From a checkpoint of a small text-conditioned image diffusion model: norm layernorm.
Rows from block 2 of the text encoder of a small text-conditioned image diffusion model, named by matrix and row number. Rows with one number belong to one neuron. Each number is 500 + 25 x the weight over its row's rms, rounded and kept within 0 to 999. All counts start at 0. Numbers have three digits each.
After each neuron's rows are labels from the 100 texts, of 14976, where the neuron reaches its largest size: "fires on" is the input token at the peak. Only what is clearly more common there than usual is listed. The data: photos with spoken descriptions (Open Images, Localized Narratives).
# gate: MLP gate (text_encoder.blocks.2.mlp.gate.weight, 336x128), inputs 64-127
# fc1: MLP up (text_encoder.blocks.2.mlp.fc1.weight, 336x128), inputs 64-127
# fc2: MLP down (text_encoder.blocks.2.mlp.fc2.weight, 128x336, transposed), outputs 64-127

gate.263:474521535496497496550488528570520491524484471504490457507521483469464544493507504530484477516516521484522468534486477538505537491503479492505495555511471550493451479493476536530487499522492501
fc1.263:517483564519511477500462503527550479516504480497491499507519516486487505493503540529494489489474464509545499484497504517481529472501495486514470508493473518449468488487470515529483516490501488
fc2.263:485450474511512486473454474505468493489481516532484458502487515504506539503533489520501473524456436453494556503492487516474477506543509494497493542513555485499510498507512479524485480507504536
fires on: "trees"; "green"; "on"

gate.76:500520509508500490501529534472492487493489494522489508480503475509485483443503544470511519490474512501481500547521504506527506506526501423526508532456448484538494503494516508533531506490427531
fc1.76:527516524502498475517525444550531490491493500515475525488504523505524483512465517535529477495512497562486507516494530508492520490478547500455516513484551516500457504531511436522491537498501499
fc2.76:449495504470458526504521464501524485481531528463501511494496489519529486519524502504517489488502475484498520466529473542489519443476484487500454496471500499511500482526475506543488466546503475
fires on: "white"

gate.59:498479484475485544456528485518530541457546506521445513530525466483523500506497496504561497466498502573520504540520496489505518507522488519523547462543468513461538481502487497521484450490493498
fc1.59:476477520472537533476505467469469465474524482514492532480491502502480456505481489501565467529457523530485520485515499498547476495501511484494522464516477517539541481482448493511525450464457535
fc2.59:436542484520453513484449500508502513537492493469515501471471480479492486534513487512494472474558501507557442527464519489487512480482530486474479536531489476496511517455550481503518507501478529
fires on: "wall"

gate.18:470529501498522512532471472542519508537452500480515465513556499521502499483503502486471481468484525480474514525500478486494496485511529508496500495454529479531521524456468533500540537515477485
fc1.18:470500510478511471468463491519485488488520499525501487493520548536528490518501528489457499479480501479528484534523526499496473491555486513515507499497509533504519488494484521465522495474497550
fc2.18:522582536500542554475512490534497521477482479499484515502509481483497493488475520477504529516531515505483464481504494530514469472520525522477499533484482495469465493481484513501503543487495518
fires on: "a"; "here"; "we"

gate.133:500530512473515500457491554531540462521520495531466546494512553500503499478474521490517495472506487514484485488528514491499494488526542496498490465455499478479540478548518460473498518490536439
fc1.133:445515532466530518449476510503491528538514495485511515518524488486511517501496481520524457473507466466531497481492485507519467496479453557470508456482504526512502471483455502514498518494502518
fc2.133:511525504500569440520472519479466499472516482525525492531498503526494485427470523476456517536529479474508493476493533518486514513522477509509527557506547474518502504526500481458503502484473562
fires on: "white"; "and"; "we"

gate.80:507503501500482507477519514489536454531517507527510517534483530504468564495493504487491536461532509480492522454506539504484516479502492508508518495480541464498471504474477526492487517527568524
fc1.80:503493503525518507449494497512456532489511505492492508518505481475505490520458487505537457494483458482516510553484489499495454541569505477486453473507501511505467523463513519493528469509474476
fc2.80:480529481499523540495492513503483518483525461460534488446480477494483540508462495453503531521524530507509461504444516483503493478504497505515468502498507503520489527554516490510529478518498493
fires on: "trees"; "road"; "building"; "and"

gate.156:505508510505487507514494544536512457464510489509538476457487516483485500489476499533543504501531585512460481518483487508468505504549559491471495495514521526523502475518519517485563473463529475
fc1.156:505519527490527506503497446490458506536519502460481477529515467529476510521489486467507462472479481541560508495508466457501498480472457472521522488477497496550526525482500531530447517492492502
fc2.156:509502486500494518526533482525481475506506476518543501519490451489476448463467441446500511515508528551500504455501529492507523517500509533514502539467521500524478516473499493518508490479503525
fires on: "white"; "building"

gate.244:490491500464498519529532521481493503473462455519467519532535515497456532463542522513478476503468463537553516484517463524517481541509486528448498462505490493490509484488524577473521508526491481
fc1.244:496496499494472496502519493520510525512498469523446529501531485474459523469522506486467477471468484502551513477482474507485473520498492571484527469503504517493512520547524550522469496490471489
fc2.244:530475512485530526511512465468500490490551484501478474527488508484514481501549507505486504505511473523533507448471513524504500482521481513503494512497461478495494541523519555526471506447478539
fires on: "lights"

gate.209:526485500492462540491487477446488509512508526459529520460516525490474468514476561533456485519479490549498504483523499491517534526548514488512453541506509476473504498493476476515503507526527535
fc1.209:460466447519509481505498520511479544509495493505504467559483493525529504537535490516502516530452499491518484537494440514472497499490499481515548485502475493498469506499500532538505487505519497
fc2.209:516555485499472469488480462503502500509493457479500491462517504483515536518523518501477505465506456523488484534480474460485509521492526444488490515525470497472501523486470511533482510534501490
fires on: "we"; "food"; "few"

gate.4:507520488515449459485500550460529521491503501533516495499496477491496487486512510494475477479481482476489482524512547480517534523492476504482566470482443496467506502469502507503531525507492525
fc1.4:504591493508430499535489507497485485550510477504512518475531480479485512492488502480435486488514475512495518504483500500493581502555507477482518472479485506520491511522553485462515444488495499
fc2.4:510521515506459511529486490486548488498508527444481493536486496515507497516496515530533461487479485475466501503531476548467464470470466522475488495472549499534499534478470493511481475441492479
fires on: "lights"; "dark"; "singing"

gate.264:458497530542503496470501472515479470535499503475497487528525543551506518501474492481508479507526485541464474522509495475515544503507499489502483500458464525500506548553537485433517480508485506
fc1.264:509467489502504519525535484493526476519488537461548490485514516513509489510502485518440506510515504469515542508507491489444493497501505523532500527483461503488506499510498483533482495528469519
fc2.264:484459475492536505503531521510493509437498522494551541488480538470510476508539503494474465530483503494500532550470524506484488542513469510486477539510528474477536484497465468533487514504493495
fires on: "on"

gate.321:531483536511528503493499544419480455502481480533502522472504467505494474497536449496527538501493530489517471501529526516500498484509472485507476530462527525504475507516488566477513521518497516
fc1.321:505539454491430483522496462607500534487500509461487483500521516504476525487464525500472481498515468501472526493476500492500490500491489491493518486532478494526521504486498437532479468496514493
fc2.321:530451522510494473473515530530475463495470518526491515497512511466519487548510495574495503516500488507493528527513492482485463520525501506488473493496498499493501466479553501519482515491507496
fires on: "on"; "water"

gate.173:477494480520448503478526538481447479486475473467463486547495487504476480513526473531506486483480489511478480530474521478455481500511477533483519479532514478502542512491487520502481494515526520
fc1.173:509552505492497484486497507540476503521453479508526536498539515477504509470490542480497510479534492467513545516547502507512481443449511440519463509511473513501453515494486535476503476527531485
fc2.173:528483540513515479517485501466494489521519526534465497557481547536480513494497527560493488506521499502459508502529526488497495470483499497487458499549496479499507469491496474520483508468505507
fires on: "wall"

gate.109:484557504535514507494489489474472490523502497522498473471527532498484519471476489523496453499431501516480551519513466527481522519539461503509508496452503505522468481473491505440521487494539499
fc1.109:496490487518493475467457442490446519506525504517486455464500501490479487486429510501503475465458556510520500499504470487468472478519447477515497485496481491514510484513473487488538484529512494
fc2.109:533482486476549508481488515475504480492470503522544478545468557526524489565436514507440468488521516535502516499493518525505510549536512519530497452524501489460548465462524501470505546520476485
fires on: "wall"; "chair"

gate.83:497495497518485516485516498480508473529508475507503503565506483471505468514488537484503538482465508483499474518521534516503543483457543489465547483487499513507492512496490514492520485518507491
fc1.83:498485482463487503465520457502513524498462542509490469545462470488558483506450519490528564471479535487507486489506506507475513470453530524478536459513505513504469501491500515461524505502496538
fc2.83:500465504488500485477482502493495480548488521503512460479498501486495502488478493519512518508445506441504540504538508538457477479491498447551487528451530557491495464484518495502503538512532497
fires on: "<end>"; "food"; "objects"; "dress"

gate.247:500477522493515518517493496533526554503500480468539532553456477526495475529517515457502480515463477459492498473467483511465541511527505484468457472542463512516479520524515529480501497521554525
fc1.247:531476536499469483500507485538464496549510548482498510477472501490526469522449460492491444493471470516545493493481467481504523519506540523460431488507489544480524516532473508507539508521505522
fc2.247:519470494550514501494481455469516512501516569469523499535495473526453511462475450497512506497481526486535498497488467496519495452524527517512541485460460499479509499461481537532521480487517479
fires on: "black"

gate.313:502497528527482509494496497487466515499495514516494497495469511477472526489545455503490469516468491489535512468501532496499481547531461471514487491484497492461488509468492503490471487508513468
fc1.313:471499487460465515541489544478464544494513517516509511461502499492501513495467444462543513496480529553524521505481448572462500491534497529503489467509487508505525460518519497511523485505508544
fc2.313:495486520484504428493480503483499499497502513504523497471507506500549527495496444519495519490443462506485502475496524508477485471548518506496506455493477531532481522517471488533520509470523493
fires on: ","; "on"

gate.113:490494540503535518478474481470502501490485485524503472536512523496468516502563499515480514507485542504493511469535532474487521465503496535516449522534462483521548506471519472480499474477478504
fc1.113:473526520506470481492512524500505498515503503465495489470495507505493506498518477508489530483517470503506491504443542450471485472557538466511490462513517505544494529481497497484510456469533486
fc2.113:486543508489517506478487534511493507513494479513498489459463533493475477495501498496493499510483531498526519548492475532519518498558523484477519486476503516528486492467483503529497468517511514
fires on: "the"; "white"

gate.73:491438493500445465487488470490520439488498504457472489483538479509443502517492505510532494475536487474465511556516491480509499497491483531503457511477541562501503472514517509513482517495485527
fc1.73:519458506509433492485491450458514442477492510465451518481509476493463527520470499498534493454540501500465519525502522489507491500494494523531467523474516563497511465512528494517475527492504511
fc2.73:479490525463471481494523503516485508472473483479461473487473492485510515486491506537504518504537485528511514486513460480536506510503485462497461491525462480490515492537513498499486458488463472
fires on: "on"; "and"

gate.104:488479513474518486498499510505522523481493496483497496493495504487510501557521531513539488510499495522487467496519502450487525482522471487474542488505452484502530490542465518491499438512507509
fc1.104:501511504468535518513518468478525535478513492474471481489517497493489510549514511559506484491519539547483456484527514471503537508516492520514534501498473510515525502529461485524483489486483532
fc2.104:463524450513498480484442501513500524510467470517505508482521481490489511484512487486516525481535488513491485545492490502519576474531536548498499470525510459513501523557478531508495496489513484
fires on: "wall"

gate.10:455505518527502472481511506494481530513448520537487446473508505491482490516462511489454487517526495531490502461539545500524518500450521432501464488471531507559481543461441526498526505466485523
fc1.10:497494481488522525540533502551455555459518465512510503479512485525490484450498488481507517475540490513491494505509490498524521537467493521497537524471523470483528481493552483543502503536457510
fc2.10:506476480521518498495484518497538508488506524494532518465517503495502501440499531494502493504529484516509501474509461533539495514482512503487491484465454506480448502526525451499477495513511518
fires on: "we"; "in"; "there"; "a"

gate.289:523478464529525490493452487523504515501485461524521491522516480495474519485484485492473520510488481503460466501442477464475522498470497531506478469559428487517510541512518492522501504483475469
fc1.289:505468464506515485489445499536497459494515475502521540514509452512508492477468501508451478493474486524518504478449488472482509498498513520537479482527451497538482532493528475486449494506453455
fc2.289:520498479493491506489506427536499493528533556516503480481499521563502539528471498525510516517483505493511479493481496494548509511556470486481539470501466495526476519514492486531477522514519485
fires on: "trees"

gate.87:490531488511496492517522484483555517488501479510493468538497489513519488461492509452508488523517499508486524501519507504491521542532484486547493491538542489504503510478525530475491478508516483
fc1.87:439436504511484471508489495514526518510522523472496497491449486476506500558523508506482500476560509521513494515515489468467494509528481481495505511506526523515523479491512491497466464461503523
fc2.87:530484494503486466484544500493440472546527493509481466457524507497457494468498490530492494503508481491488499460511554465521515500495474469515475476500522464519502512483494497543532559507544488
fires on: "<end>"; "leaves"; "flowers"; "flower"

gate.239:488477532515498499466539518510509492502481514479458502471492512500510500531465516528536524490508449501526496520498528489521503464508515485537532484515519498473500476540507492472492441454498471
fc1.239:519513512470465484545539523493540495477509476508481520469531505504535503459486492447487492483483500481521521506520494501485480507489479478462543527522500519514504501486488537493546525486492504
fc2.239:459476520485504497494468478506501462467516541490478531510493483507472484449470526506546540494452492499491524484439511542459502491483484522506496497470528517530479520483464524470501502495478511
fires on: "wall"; "paper"

gate.251:484503506504507459480470503481532523481461484482473532499437496507500500482481511461526477508497482501520522502459516480486516468509490507530535542520461536520578483528512455497475526479507517
fc1.251:503532488478532439483438503510547483469461496490464528481495487463480506519493492492502501526497475525512504547521479482511515472557507505510534548517463516484498491532509480504499514541491510
fc2.251:494523512487473500461459515504499525487536536482491495513488533480499512536527492541486523505503493498490530480501520481504508459539506451527505456562435497534528479545472506446445490481494486
fires on: "on"; "top"

gate.223:461524488504492506492487517510469467514496498508511483518557491465480490507524495521513478544495492481534466465521520513515505502563485463483490543478425472481513525493504515513467502499469458
fc1.223:485495485495456513552538540487524496524543504472513495498504510491455528510521472472473519495483526513469530503474526505484527486513455522515501508508488530514498445522511522542456526477499500
fc2.223:491441478496467482482497473534470484510515510487489494440532512555529491542516477511517477477486533498483518531529488529500501566497517512494474520532488504521494523479500487556500482497481493
fires on: ","; "on"; "there"

gate.284:498461480498498459515514486492513539519481512518572547495521515568489516476483498488464479487510526464469529507472488508553518510510511528488486509476540466524473518516497495498496493479455537
fc1.284:507576537499496523521502527540518470466541480497434480498455479455508459491466516497514534528482483536530489480512486526489460497475473472534529516503466519493522468482493504488495511546523496
fc2.284:497519461469491478502457520520538527481516548503519489501507544521493489487549475482494515509565455451517460498464500472465536540452448507479503482539511533478524515515481549520510488495547475
fires on: "lights"; "blue"; "table"

gate.98:517523506473536508525482526517551550497500484495488538522506514561450469457510521493504527509481475477507522449472493527535501519475468508476528512535492518555526490490494489471537536529523506
fc1.98:507483507515510535502470500519457466535507501495527522504525470526531467532499455478500505517525479498547439493494481508486535506530500489526463526474496483482516499534487470488465496507471502
fc2.98:457511455517489450506489491474496528537479498519512514496527475509521487501513520524520515492506492452453514535493489494472535488513478464526438494479480495440494528521493512473530508477499505
fires on: ","; "can"; "."

gate.123:514526523544488500485489539526537496500500470470493559485454472485473479500507462481522463505502529510517504485492545510517516527519469499522514499515489478484496526539512446507480495494475476
fc1.123:499523494499480473480453529494532495508489505484505548436478489556486486469477499482517487471513547499501477487473522477561523538552553482518522526494493501463508494517487468523500509520439487
fc2.123:515477518498480497487471538515466504488478530489548492522507499483495494474525465517524545528517504514498499494483533501493434461505479519501536490516498479488484480485550518485511522542488520
fires on: "a"; "<end>"; "we"

gate.3:501473480493515482496509525477542448496463474480509489524473467471525534503487498505488472460541531506512482493534473508510499517451516497529460496484462459510484498539531541498482495471492509
fc1.3:449513502483529496514504523469508501510479510478542520520490506538480527517498493552551531459524513512531467517525520470507512494503474520504470491518524459533504530550548520514486526455452476
fc2.3:457529489487526498462436498477456522561453498459468484495513488530472512491525519526466492491468486481495486504477517494496516551509467485488455516495521511509486490534447546550448525468534485
fires on: "on"; "and"; "water"

gate.252:518486535489474500499521500487499500543518519477526462520518518522494489503487502481517484457468474503551531507512508487489499508516476512496486498496425523486504479472502516536571476512541525
fc1.252:546492500472493490479508503508523480472490490520500543485465502490474502468476486456494502527553478470476499531527467478499513487516489519466509488485480508504531533524545476460462507481428471
fc2.252:490483470498536491530479456502490506486506546483486504462526503455507475500506542486449508514472485549495550451494495512460487494465474480465541493478566512491485506511520506503495484466483497
fires on: "white"; "black"; "see"

gate.195:492464540496508461519527508540497496499518484522491494490502467535493495486531508524509499494507469488533481478507496463489478527459456539503489532487526505516522513503532488480498489457519510
fc1.195:479483526540511434511542505514457514494540490521523500544472458519492497535511537499543497491521512505510531532486526508540468508469491473497477554494526515474525473516485516520481533528477511
fc2.195:492520512474514510513464506478466454502506513529485506459498513518477541496494491492478483502491477509451535521525514477508518494490503531531522515480540460523524520467469501467514545485459463
fires on: "<end>"; "and"; "is"

gate.316:521554488503458472470509536490452468477499497481503491468526507480492534480557526480481487492547513518524486493450500509471471520488496507459475465510482522512495500521498513501519512493556466
fc1.316:487526488498515476480545518499480521522497495489538516546505512495520452515503518530481532494521458514469480553526482511483458467498468509491525516516452489502542477498506504534563498535492492
fc2.316:492485480522514508521498508537504527512529483488503523501450494505525491512448480467494518484468501522497509490487554495439491501436515461539483512515496500552485468532507499500476486490482478
fires on: "we"; "the"; "a"

gate.74:494533452504437511510493496482473551543517496544489496480520498550495485462499521529499534464510498553479501520494520480517494421536498511506500486562478475498478532479516458493501493467510503
fc1.74:505502558480539516467492503490481436477485525458482484510464505452496504500486445420507510493492482481510542474482514469457517534457531484504495519477503501518496494510495532496442507509463506
fc2.74:549536466491457468485474525530499531505463509511497513500483547499477488490528481546458505434511520522472506519508485482493540530460547439469527488515499535535504508504512526524498520506471479
fires on: "lights"; "dark"; "of"

gate.165:497522481517501527528508508464506478514534487498530517538490512502492515483496501464511491489519502505512503477492512475458512503488493474531529452529484491482466562511506556553511501539507473
fc1.165:499500499480499489486507496543465506464484511515518472467527505535531478482495501522458507524488504501504497486486478506549489493517525551469476557464494519520497459505520481485492485462475506
fc2.165:480466510484520489540520483486543510489455493504505518468492481485512560514508502492525506490476470509492472484507496507489473430424444488459518539519484565460498477509473499516513517504509482
fires on: "the"; "see"

gate.283:479477480497481501539458501479520468485477533526464501583502522521526531525502517491494474502493473484493499486497520474493505527468570493523552469482499498492458531447489536469526541532487474
fc1.283:466474494541500487508473515554512497504513498506515498496500463452454512480480490496517509522509521500463468508469517499496444517515531520486516500488508513540513521547481483490491477482492473
fc2.283:474438480463472496496478521513450490496523454485523524461501468475481503503500470495530495510476535453504512505449503516474473469537459490526489493522480499525523511491501497477498480489534473
fires on: "food"; "the"; "table"

gate.111:506484500513511509499462503528496499491459499495518478461452472546481529467514477477501503524520534478491546468484464532471522456505507487530488486528525508496503466502492488537503476480471480
fc1.111:539529496512488482486491525492503491467506511530429514525491469481506488528523533511500518555493523539526483511500538477536482529509503520520486480504461498532492500505494512517495487529517509
fc2.111:449527543535504472476502493554489466467509474499520479543491520484486537533508509522485458505489494497499519528530501515533492517485546511495440447525475489526510492470512499486491510455514538
fires on: "trees"; "toy"

gate.174:512473498515556459467516494474483531495490495558507496498532472492502504486460461537510508503519508492513465527511491511516501523572489478529516500525463484505509465496497488500567492461495548
fc1.174:504575518518530489495492485475448524498505481533492488475506498517511489477468462522524487509525490500496476527522528474461494521515541495517485487521470512477486466501490483513562467496506510
fc2.174:490530494488484482518506495484523511503515543469511482532483486495474502475519494505460464511507479492521497511526516472504486499480524540452479522514485461483569497487466528501481523548471480
fires on: "trees"

gate.325:486503498492502491534505458529531485495482527508512484498556501508497477474493500500491489518549556538483488476518526526472546523515499567537521523511507537519461467495466543481499508506501498
fc1.325:537523499507506523495497530533494465461499535516472503458483522508481520477460522478513555483490478514495500448501515554486519468517506523501495522496479476498467475514515484487527552505483505
fc2.325:498517485496472531493514508548428520514510484530481499515514500538498522513498582506504502539472475494488490511490432444491501475545464529487507503501514517493510513505546504491418526460466544
fires on: "black"; "."

gate.185:478546505515519541474507504511491505517457477467502516482513503513505521537498536524536555527491535512487497524536497490515493484482476524484498534495490447492529473523500490505511457524482500
fc1.185:486517493451521526523513511495527480505491509507462497513487489541514489513491522541533501500513503508499500500511559472498432491494458513479472553500492438483486472500524485498505501539511464
fc2.185:517468475510545497519474501560514487512472513478492479554527469478469484488505478532481471526482498489550494505455515474482537514521541519504511485505515456525500539526537484485473507521543505
fires on: "food"; "table"; "plate"

gate.189:509525469510473524569550506516465501467448514505502496516478522484447501494487524537486533535521520500514503497504497546494539526512548502504494506487519447485475483517531528531530501491474498
fc1.189:495518483482470518519477473492485490483483532477508503502505484534486521509533492476505489492468536486509498476463455488499533520472509514540519520521470500491471540508471547502509507502528520
fc2.189:472470515466497468480468524497490482544497482525501540502481471527489510477516520466482480495491493561493496478528549448550511492512502468467485505524496504482513485497532501512500481471464559
fires on: "white"; "and"

gate.135:444489462497443511498467506499523488501509532479532464510461457495505503478486498499473465473480479520508515489474513486477485511500467513469484494516457490488496498531490506494514479497548515
fc1.135:494507483466454498456530515511470513470516517511498463557489480493510494479516478465507509517511469489527490456493508511490494495524478547458458476478507507504469491575483509491460468501489498
fc2.135:487513474490498550478494501481515542477541498521466474534444499508491424514484515486509521519489466493537462501489500557472533510510489535537498475512484452533475518547533522494464477492499490
fires on: "white"

gate.211:515494531522496464518503540563468480505465486450495528472513497523476505531482487481492487486499490483510480512479482481509515545506532493485490514483511528511498513541514528517496497475473483
fc1.211:502498444539480530486491541471500472485504471480497460503503505493526473537504498494511506490555513494499457530475482496496502482520521556520463485500449502482467523476507502452503480521492471
fc2.211:525458485501497504464527441481521512507529507502493495493501521499541532493519522555502489509506481512486491526522533505521493525505465495478496512520515522475525485508507509473470558516548504
fires on: "black"

gate.206:503482511498505497460506508469474527506503498503463475509493506489503494438496545510528507449498471539527502540511506488462442490507493476496543475505457504529458506502484523473560508514512493
fc1.206:453498477483492481527510487457466472539468500498521491499547496529494508543552475490465489508471471494497522491480496498542512502510551495480460564490462497489479500488510494519487508449529538
fc2.206:500445512516507527499503477459493524525484488482468494521511481488519498534477518505516550529494493486485504507509531536527503477482511472539473478507514535469493452474476519493523485560512507
fires on: "the"

gate.36:458506568486550509458478503506526497519538520490495543527464507497470463519489524484553486539532482466491487510509488499530510512471480534481508549506551505516533511548461510535486501502477521
fc1.36:489503521507517485470488506508520471516521514510459510538474512453434501495504502484521467502494448492502474491493485493536527479496477504470469573499498498542537523476496499527514502482499530
fc2.36:533543504495513531495511492508523510453522502438493550525469529471517540538492462536483476502522480514493504518472523486518505501464511533474503502498473505503528498487504535503521494458469465
fires on: "in"; "."; "this"

gate.2:536520509451517482501530518473493500500490489508472517477444488488524484463514508517492529526525516490451472471518490489552464508484532516495492495498540481518520500528526512493544522524502464
fc1.2:563490491487508479486544483507509465499481503513482548516483500504498509493511516527528522503497484486467516491515495506524446492515552508525490444503556488519492527529499522497500509477513471
fc2.2:512460467480514468492469493499484483487518510505497506476524488504506484547463471555496482513416472507528539537492501518477491542491518534513463464524499506499511489509508501548476513542502511
fires on: ","; "see"; "and"

gate.81:497433496489484502515530476527516511493512485494463478485495484527501455547525498478514583483488498480512523456510444496514525477491484513491518528510536502487525510518520497502456526480473521
fc1.81:502514505449543529524525507509462501499509487536511494475514503508536508527495476494507533518519487464516481516516505546510506512490478527484487553495485488547452499513453521504547497459497487
fc2.81:489504547519489514508496492482501445492534502497539527533503490522526513490513458531480526531527507531508520534485520479515481512506499546501483501487448489464534493541492463499516492464566481
fires on: "the"; "picture"; "and"

gate.102:494477511459500512485482475519485460516492527491468514480485466496484487481440481476463464517538470488491479497461503521530546501559558464495505502500474508497511489526493507497493485516519515
fc1.102:485481480502475491510516534465488489493526469514495507559527491511464510520528530533549520508508533525475523493507511472496466511479445528544515529480535513516514512464524503470480531516488518
fc2.102:528518491506513514493488515466520449465497497476537465500495553512480557494458487468502482468491514450501512519500526473513495480527521502481497501518514497504478543553518488518513539480544498
fires on: "on"; "and"

gate.226:483509488492498500491487500510483531485463486459485538474463467539455496433446530502485521498494495496493514487481493502544489480553494491463552509483456483543527533486525484464477484489484491
fc1.226:544503530521545525526520493511512477511560500547551472540540519468515497568547480516493470507552519501505513529521506506483481485480498479541460496500554521482477468518475518537512470495500514
fc2.226:493512509508473537491515507520541535487481453474485479459474468454541542475553453494493495526505491510505464508514511542488522492530522508545501538465494475489463484483485502541517457468466503
fires on: "black"; "we"

gate.90:477524488493485495499517458501490492509500491499520534483492544522507475532467523568481470516554474473441532483542535523546532468505520444493483491486540495534518509485517526473512495509489495
fc1.90:480523511503469533501514447480507479490466483481503547494514520495463472480469513523458484534539483477443536539546519455513493484533499475465494483458511492472519494487497512482501512489506516
fc2.90:476519504534526494496493509481504472509543512443510531477487466486524519494506504586491458475508511470539497481545498496522499507481493463504469527474477527506508468516471477509506526494544476
fires on: "white"; ","

gate.213:538553475500493481478503467527459473528528535472520526442505540535526488465504523466506495520516489494524513532504486505505485494478495488513504498494577482491518522530475498480528489497517546
fc1.213:481528496523526493501499486493539500472479480520472493531507488472464536539509498520441511476489515498505479499516502524554483514518524467537500506549460515505502501445486496523428515535499505
fc2.213:439469499518498478512522505491490513539515495484499500494455525507504509501552521484538500446527474502490487507513487472481517480466505473524479488498507500510483510496447501510512454501535523
fires on: "trees"; "green"; "plants"

gate.183:532493485542523490521513511478514535494496454515537528533469519499468549527538502509475516494524488516484536509515477506535515481483485490509542482512491506493461498506514479491496543497497541
fc1.183:476479503515475469487471503479483456500516503491461495487567531494533471511479501460524522508483512500516548494519540500461507508534497506514424521518506482483514523482507501500507489516506471
fc2.183:462466486524491448466538484515516508512507496508503503484455499464527474546488480506508523543541482512499530509467501498501492498491474465506536509542494499519532481471518529509520509516494541
fires on: "lights"; "on"

gate.82:527537518475504519513494471459489450492534525493494507474490485525546494480514541470509534474525505483491506495529514512551499481510567496516488497467505519470491504546520492490499481513502499
fc1.82:518473529529494538515492492491553475477529489519491498486548475488524497508484529526519494487498496491489497493471532508510509512489531486541488503524512529520465522473520539517443504530504514
fc2.82:500516534526505438474465524464465544473465515537553524508493522492516516522507518476513485535494518521502527484510454508485488556475503509556524521517510480485461490479503512502489549476527488
fires on: "trees"; "road"

gate.286:462498517501507522441572493471506506517486521511492474539512489515497419532481482534479501489482564538499497476467467467502482543540511476530482495496477487538527500517491532506525508491519549
fc1.286:502494514512486515506496564562541498519534479521490489489525478507571523502504507521445563511517519463492547517498495533485486525509545470478477484510467522517519480498487514489482495494516522
fc2.286:503498503474537540493498470511564476471477530493513516519487488512431538514494496529467497528476483509488517491533528468485509475540502487527496430482493553494509552452498494473459532457488516
fires on: "wall"

gate.280:527462509482472476505530565475516463501497504557457488525496475482476522481483513513509484509515485530531478504443515463497478527459522487490529497472487498507489498449494505517501485522476509
fc1.280:535483536483456509482511476482499554566491509526498496519498523497463488495477485486515530537492496529470497496509524489459469458533507517488541495475506492498536486526485515488537503502453492
fc2.280:506520478490509525474488475565486481466457521514469526494495497486485499498489498505484497540519487502564467536477488480521503513455488536507523550479516528530470445518493522474464509483508470
fires on: "in"